python train.py --arch="convnext" --task="deblurring" --hidden_act="gelu" --patch_size=[1, 1] --layers=14 --residual_init="none" --beta2=0.95 --learning_rate=0.0014 --beta1=0.95 --one_sided=true --epochs=4.6 --warmup_steps=1400 --weight_decay=0.2 --adamw_weight_decay_other_params=0.05
Rows from block 10 of a small image deblurring model, named by matrix and row number. Rows with one number belong to one neuron. Each number is 500 + 40 x the weight over its row's rms, rounded and kept within 0 to 999. All counts start at 0. Numbers have three digits each. After the name is the row's rms in percent of the matrix's.
After each neuron's rows are labels from the 100 images, of 14976, where the neuron reaches its highest value: "colour at peak" is the nearest of a few named colours to the mean colour under the peak. Only what is clearly more common there than usual is listed. The data: microscope photos of single blood and bone marrow cells. In brackets: how many of the 100, against the usual share in percent.
# fc1: MLP up (model.blocks.10.mlp.fc1.weight, 960x320), inputs 256-319
# fc2: MLP down (model.blocks.10.mlp.fc2.weight, 320x960, transposed), outputs 256-319

fc1.762 077:554531463497476501471521475489418488436539460485510552519486378473529534513507462415497454498516478503502590480567572533514473584527518540525496541596471547538512545469483526472459503516482554
fc2.762 072:492528502478509524477485517482514518502468468507524445506487527520512524470490524538462525457545493577489542485477519511505467514477530496507519511519501537484493504487487492480503480450519479
colour at peak: black (31 vs 4.4)

fc1.340 105:448491523483490534483575534519477554539432485442553556462509473485531531469497577547510460508478511514521505450527543472490491507585497569564534478475465548539508515508595512454428546478458426
fc2.340 092:531480524478495542499541542540502482561493503501534456518574508477521509460511499502522532511483481525528404499474508523472543462475457481475525497481541452492484455552521472410524475526531531
colour at peak: white (52 vs 13.1); pink (32 vs 14)

fc1.55 106:477494431477491424487488480536538551491432489556532452567505565535521545512507545490489508587512497467546498503454533466450495511521575528393514449522511488443538485508415456584483541548461492
fc2.55 077:470534481508502507469516522544521487499458541511459498527454528490438452508508519484519475497456497499494517535556496489413442467465477548463422477521445464433489514493487550470482504484453471
colour at peak: blue (49 vs 22.6)

fc1.592 116:463507501534518551524501499518494416473372482541525431610497432458537523494521538527430544508458542463493530509486527550570493485536520413497439615515488504494545463520492484399461495493533503
fc2.592 080:530478504516440497518503518525489456456490476470500486467495515499439447523469508551523443518515496507536492487455512536479512481521585510512498491491535483456476486485557525575491516498483481
colour at peak: purple (73 vs 32.8)

fc1.709 092:460519506486469515578490550511487526504545471510487525435528448536473504485556486511477515475457523490465540536497485418455512490473517503512481551505582486523507519536470525544503584466495501
fc2.709 079:536546501486475516460489475488503514532532494536507514518514548497518482506544502476512512496540447496503424499472457442506512536500473507528507518477560496550516492466468470496500493464530484
colour at peak: pink (53 vs 14)

fc1.555 085:484478505524514472488553486486556447504500559437496483534526509497499513513512604512533516574420528407428485496479503612537487468577546461464505484485483519495565417463505539456510511508551544
fc2.555 072:465473507503520502493513522461523542461505479549506524504513513475490459516517513526469532545526476557505540473563510521508513529517530511505496486521514500481507471577493528542478472468479495
colour at peak: blue (51 vs 22.6)

fc1.745 106:506503584502492503469513488498531495534468536481507504452528507525506486544496378559529562466503556525468457513484462488428523517495542515529470488497493510460554528510477491500458531485449422
fc2.745 080:471536496503495485495519487505514511552464533549500507481519476519444514497503487515485494483543454508517531504515506537492508508505511548524525524539513530501510468528544512543452497476503503
colour at peak: grey (46 vs 12.3)

fc1.85 106:510462500496498459531482474493535512496504532521523443430447461502550530488494501494481462464565561592477586480496471503532491555517527550500474428455500589479468538515507530574529545500497492
fc2.85 126:485450529537495515508552514456480519444479466449470459447457532466451507515535501525486554506423479580507439527552481444468537527457549434434513562514510466528485482524518494466494485501477484
colour at peak: grey (39 vs 12.3)

fc1.319 089:502439480540533556515593520477464465464558505571556547489448442525504547466448476497503470497471508452492525495488468517535504509486542527439573577585492501488513538466508509519409534520480476
fc2.319 078:492548504470493477509481483549509551539470481522482519492497470494525480543463506517514540507511532546467464508489506479517493526529537508484510514481490536446502482513573526505552503466516534
colour at peak: black (58 vs 4.4)

fc1.680 095:503511538545519477497553558465526443465448457510590539489517523475536399532500473511524494427473478515451453536543515534466583466518525602539483563437547545460479511484444530465515491552474497
fc2.680 074:489478479454494506474461495465475501512417501572495492512537437519440554493439514544492527522489470509469599533528470501451482565532468520502510500543479476513511522456478511507581479544564548
colour at peak: black (77 vs 4.4)

fc1.665 089:476482437519496521511427464472476485467485506548496472517480449535491519531516496479447559452447409555515436519467508513512502515485471500434499505457572467432527481472429475529571491561527537
fc2.665 074:491466445516523500494546425470436523490534531457496513465441488452507482518534520486515477478480538492520500494474470497517506479518503480483526494550468517514543510450479549450499494463490541
colour at peak: grey (36 vs 12.3)

fc1.327 105:504482488490470473502488487521445445563493468536498565522524530498532521530580541482493505533517481487509490462503499582463497505431521484527527492478529512483477413509486464478490549518486621
fc2.327 113:477539461501519561495548521518466530486534444565469509478486498508461471507472490467490497476470512453583506484518506555503374444518495525522528487485534510543505487491539471485466473443533445
colour at peak: grey (32 vs 12.3)

fc1.572 099:482434486513459503512439452454488519508450584474487512553510545493556518529543489488437555456531470494514502544480484532445520580449539526500451496576505500483514589405482509524480541500425469
fc2.572 074:489524500527486508505489458517484507463497524499524498507481544524448504472525538513496522449495526467539513469531505479483473553474544483497537520489534477513516495482490537465535452480487529
colour at peak: brown (25 vs 0.7)

fc1.750 107:469435455471531485465451494507460464522415508481501530450493439451390563559469471525495527447506491470479424496456497440501562429463429461490504553445522504496509509479461503488525417527465468
fc2.750 101:538514487527446469452543440457501534592511475503513505489529486541566502502524503476475465443503510477474606481493498466495403505514484591506551389514443466538510504518483483485514514497537501
colour at peak: purple (68 vs 32.8)

fc1.199 113:543538546523466465508564494581488530484564486538500439546503511507488442526501419528570533481525437484526483484537480522583500515477503495519486425539477503488459461441528470520502540457433554
fc2.199 148:520484506488560504502445545530487520515523542538527578470440458444508523467523494512477475484527526494538560493459502543543423518504486551529456477501494519526498490452627509563471516502489377
colour at peak: white (49 vs 13.1)

fc1.656 107:559489522529534564496494555530500539512517494494476503437537562468563473503486426456533515516505508547489471546532526508534564531499537488501498504557495501514486507493455501536598555473485508
fc2.656 089:458452489512462528491432528527533459507496541459462603544469545434473496491523537502506449523525481501505532501459515520478473497469540478472433529537460470518504495478489507530513510474509454
colour at peak: pink (35 vs 14)

fc1.700 108:515554554530533485546485515606408456499500432440480508517418452540523564498429453443529512579467499421486408532543495457525496440490486536513447474547520522539475563535521524553415515534514496
fc2.700 078:498541462490458482522501490519497481417494508451460492536496520473476490493481542521507494536484487504557471503482469514487538496485512487481469533484519499526497501462538473526515533473494489
colour at peak: blue (71 vs 22.6)

fc1.486 091:490399513487517496531521486524581499527431494459523490530502512491537507472559512567558511461404524487565480500514555507553486462525523443507522495496473531518508476575513566496483550521476527
fc2.486 081:496514495543437531492496458505513520420487512510528487510528513519497462479487513467534435549532487494516519545485536499526500522455548526527524426502510510517491505498457544492503501478501453
colour at peak: white (57 vs 13.1)

fc1.483 101:528578509533547506507608551535464534446574550460524541478471485522475409425478464522518503471522505548483576504521528484457527519488506596543535549597457491447526524503488459555506542465502475
fc2.483 078:499504501439462505528476521511444513505458531559500467524544529520513512504515486552486506481501544465466466497477499519458454542531471506461517513532435490479469458470485529482546441522537507
colour at peak: black (72 vs 4.4)

fc1.23 114:457498478501474489480524450472525454518541473524491504494572484489506589467479508504532535508488471495546446465493505497461529521496541475556511471450560508477496462390521514524534522492500478
fc2.23 158:479526480453452459485617502579520525512492472490568450525537532520488444530481454520453503489451558471537443476498446486534535474531498502524550508490544522534515498473435521374551442536531594
colour at peak: purple (68 vs 32.8)

fc1.272 131:482463461484495521462513540380507509443505460488511572396495506495550497566483482503563485527510501520516475499489522463490514529504536492615536526485526536573515421545523477486486536476495422
fc2.272 171:493532510541448477495481525456415487525485466518487524530485500524470485519507496530491507530503492478559522499490487457520512515507569543559615597501492522630519509554468482511487491532503612
colour at peak: black (33 vs 4.4)

fc1.380 116:591577484509530506459546553521467507535462534454561445522540554521499420496497453542554558468514556453415448553482472519515561492547517428505454457478461520514536498560454459493544430487489515
fc2.380 174:537515517525525506527462470511536480569488517509496539511539476510506506453490427554476425483496461455459495482473516521571430539536509521445471493509452496502516465491494536574512553462493508
colour at peak: grey (29 vs 12.3)

fc1.52 113:489441510486491474483423527469512415506531583525522526457489454544524498463431556439441553514467489516508557495462531534549475477454490460578546438424549408538489552465489509478482571489537505
fc2.52 080:488541469557482467527534525491482439472504545473514445465442518495458505517505495508444542500503501500495485457487467474525483477500550560500486526553471502502517465493550487482505466498519510
colour at peak: black (72 vs 4.4)

fc1.143 084:536396480482485491443540557460471507430477457582436545420469482477452469454524439405468477537508505531465521489506483466526500597501527514609499487514485516486508491507517459520494510488553476
fc2.143 080:537484519509472496503497479487480490484468489480471506511476502495492566539503472511500567495507499511460489469472503476506475469453539540519534486467527478546503482466536508503478502523522529
colour at peak: grey (69 vs 12.3)

fc1.716 088:517509515452464509512480552474498468529425515521470554496500504495425448510516465425521496541501419483488465482524524467498512453507520498437488529496442541417507520527490455486456481543454511
fc2.716 076:508524494478517523481500487508535519555490479519500542472511497530513531501484496479517467495522503459485508452524472442522469469519489528476484463511547545485507516555522478483449512464520500
colour at peak: grey (35 vs 12.3); white (32 vs 13.1)

fc1.538 089:479542418486503551552491479491496559378493491465486520420503413505389469428523434484535559587490503495439500492495458473524487488453451503457512544471530425466475558445470490531501464441527500
fc2.538 081:558499506499531454472523505494516471571501462461488438523481483515513492487539492514468448550491516523494470477510485477470558522464476493461494485538517475476512502517469529446521486489501516
colour at peak: black (50 vs 4.4)

fc1.443 105:510518537542493420457505495569511534554545531417532469511495581456467486499480494438541520545489469527509459468520530524529543448521553511493511486519452442554482460390506546492519526485540463
fc2.443 082:514531474510470499501558497497522504422503536469520477495525480514515523478498515514458513542486524553477521503548460484550509530536466507487598509429435475561524493566532479520531514507440528
colour at peak: blue (58 vs 22.6)

fc1.6 086:538424550488485477458426460485504440450569523581462526547553522508429480554557550476411450558490443403498481462513487556514530495458524475555490501466525479510520473459545494543527455435608522
fc2.6 082:510462471487435467502539476487437508492539495507494485509473471526553529518540446541471461536484534448487487517557506479495485489524491538506475456500483486499536460500478486437517471524474521
colour at peak: grey (31 vs 12.3)

fc1.174 097:490482502506484461467507481457553493554559608487521535423492487479534505509485501521569448472480495575488545500477527447440478500498588487492502567514482521467527498512523452494506566466476477
fc2.174 079:507496498436528475503501492483481554474489513546471500521494524516461501483485486533479470508532494558512514505489499517555458474521468491495452519532489495504521486549491516493547508473467511
colour at peak: black (60 vs 4.4)

fc1.88 074:510465479549524524511605481507481468489591504463495482422467581476527584496509545550574489503474473459488518488519501378468543457524561540580511491551521540473511468502536477552527591508455505
fc2.88 073:544509483442505500491554510475551542454451500496506518525499509475500477517480500463527493502469495545506485520478490530481519503478482469486473510529520525488526505511513481514483487471459451
colour at peak: black (28 vs 4.4)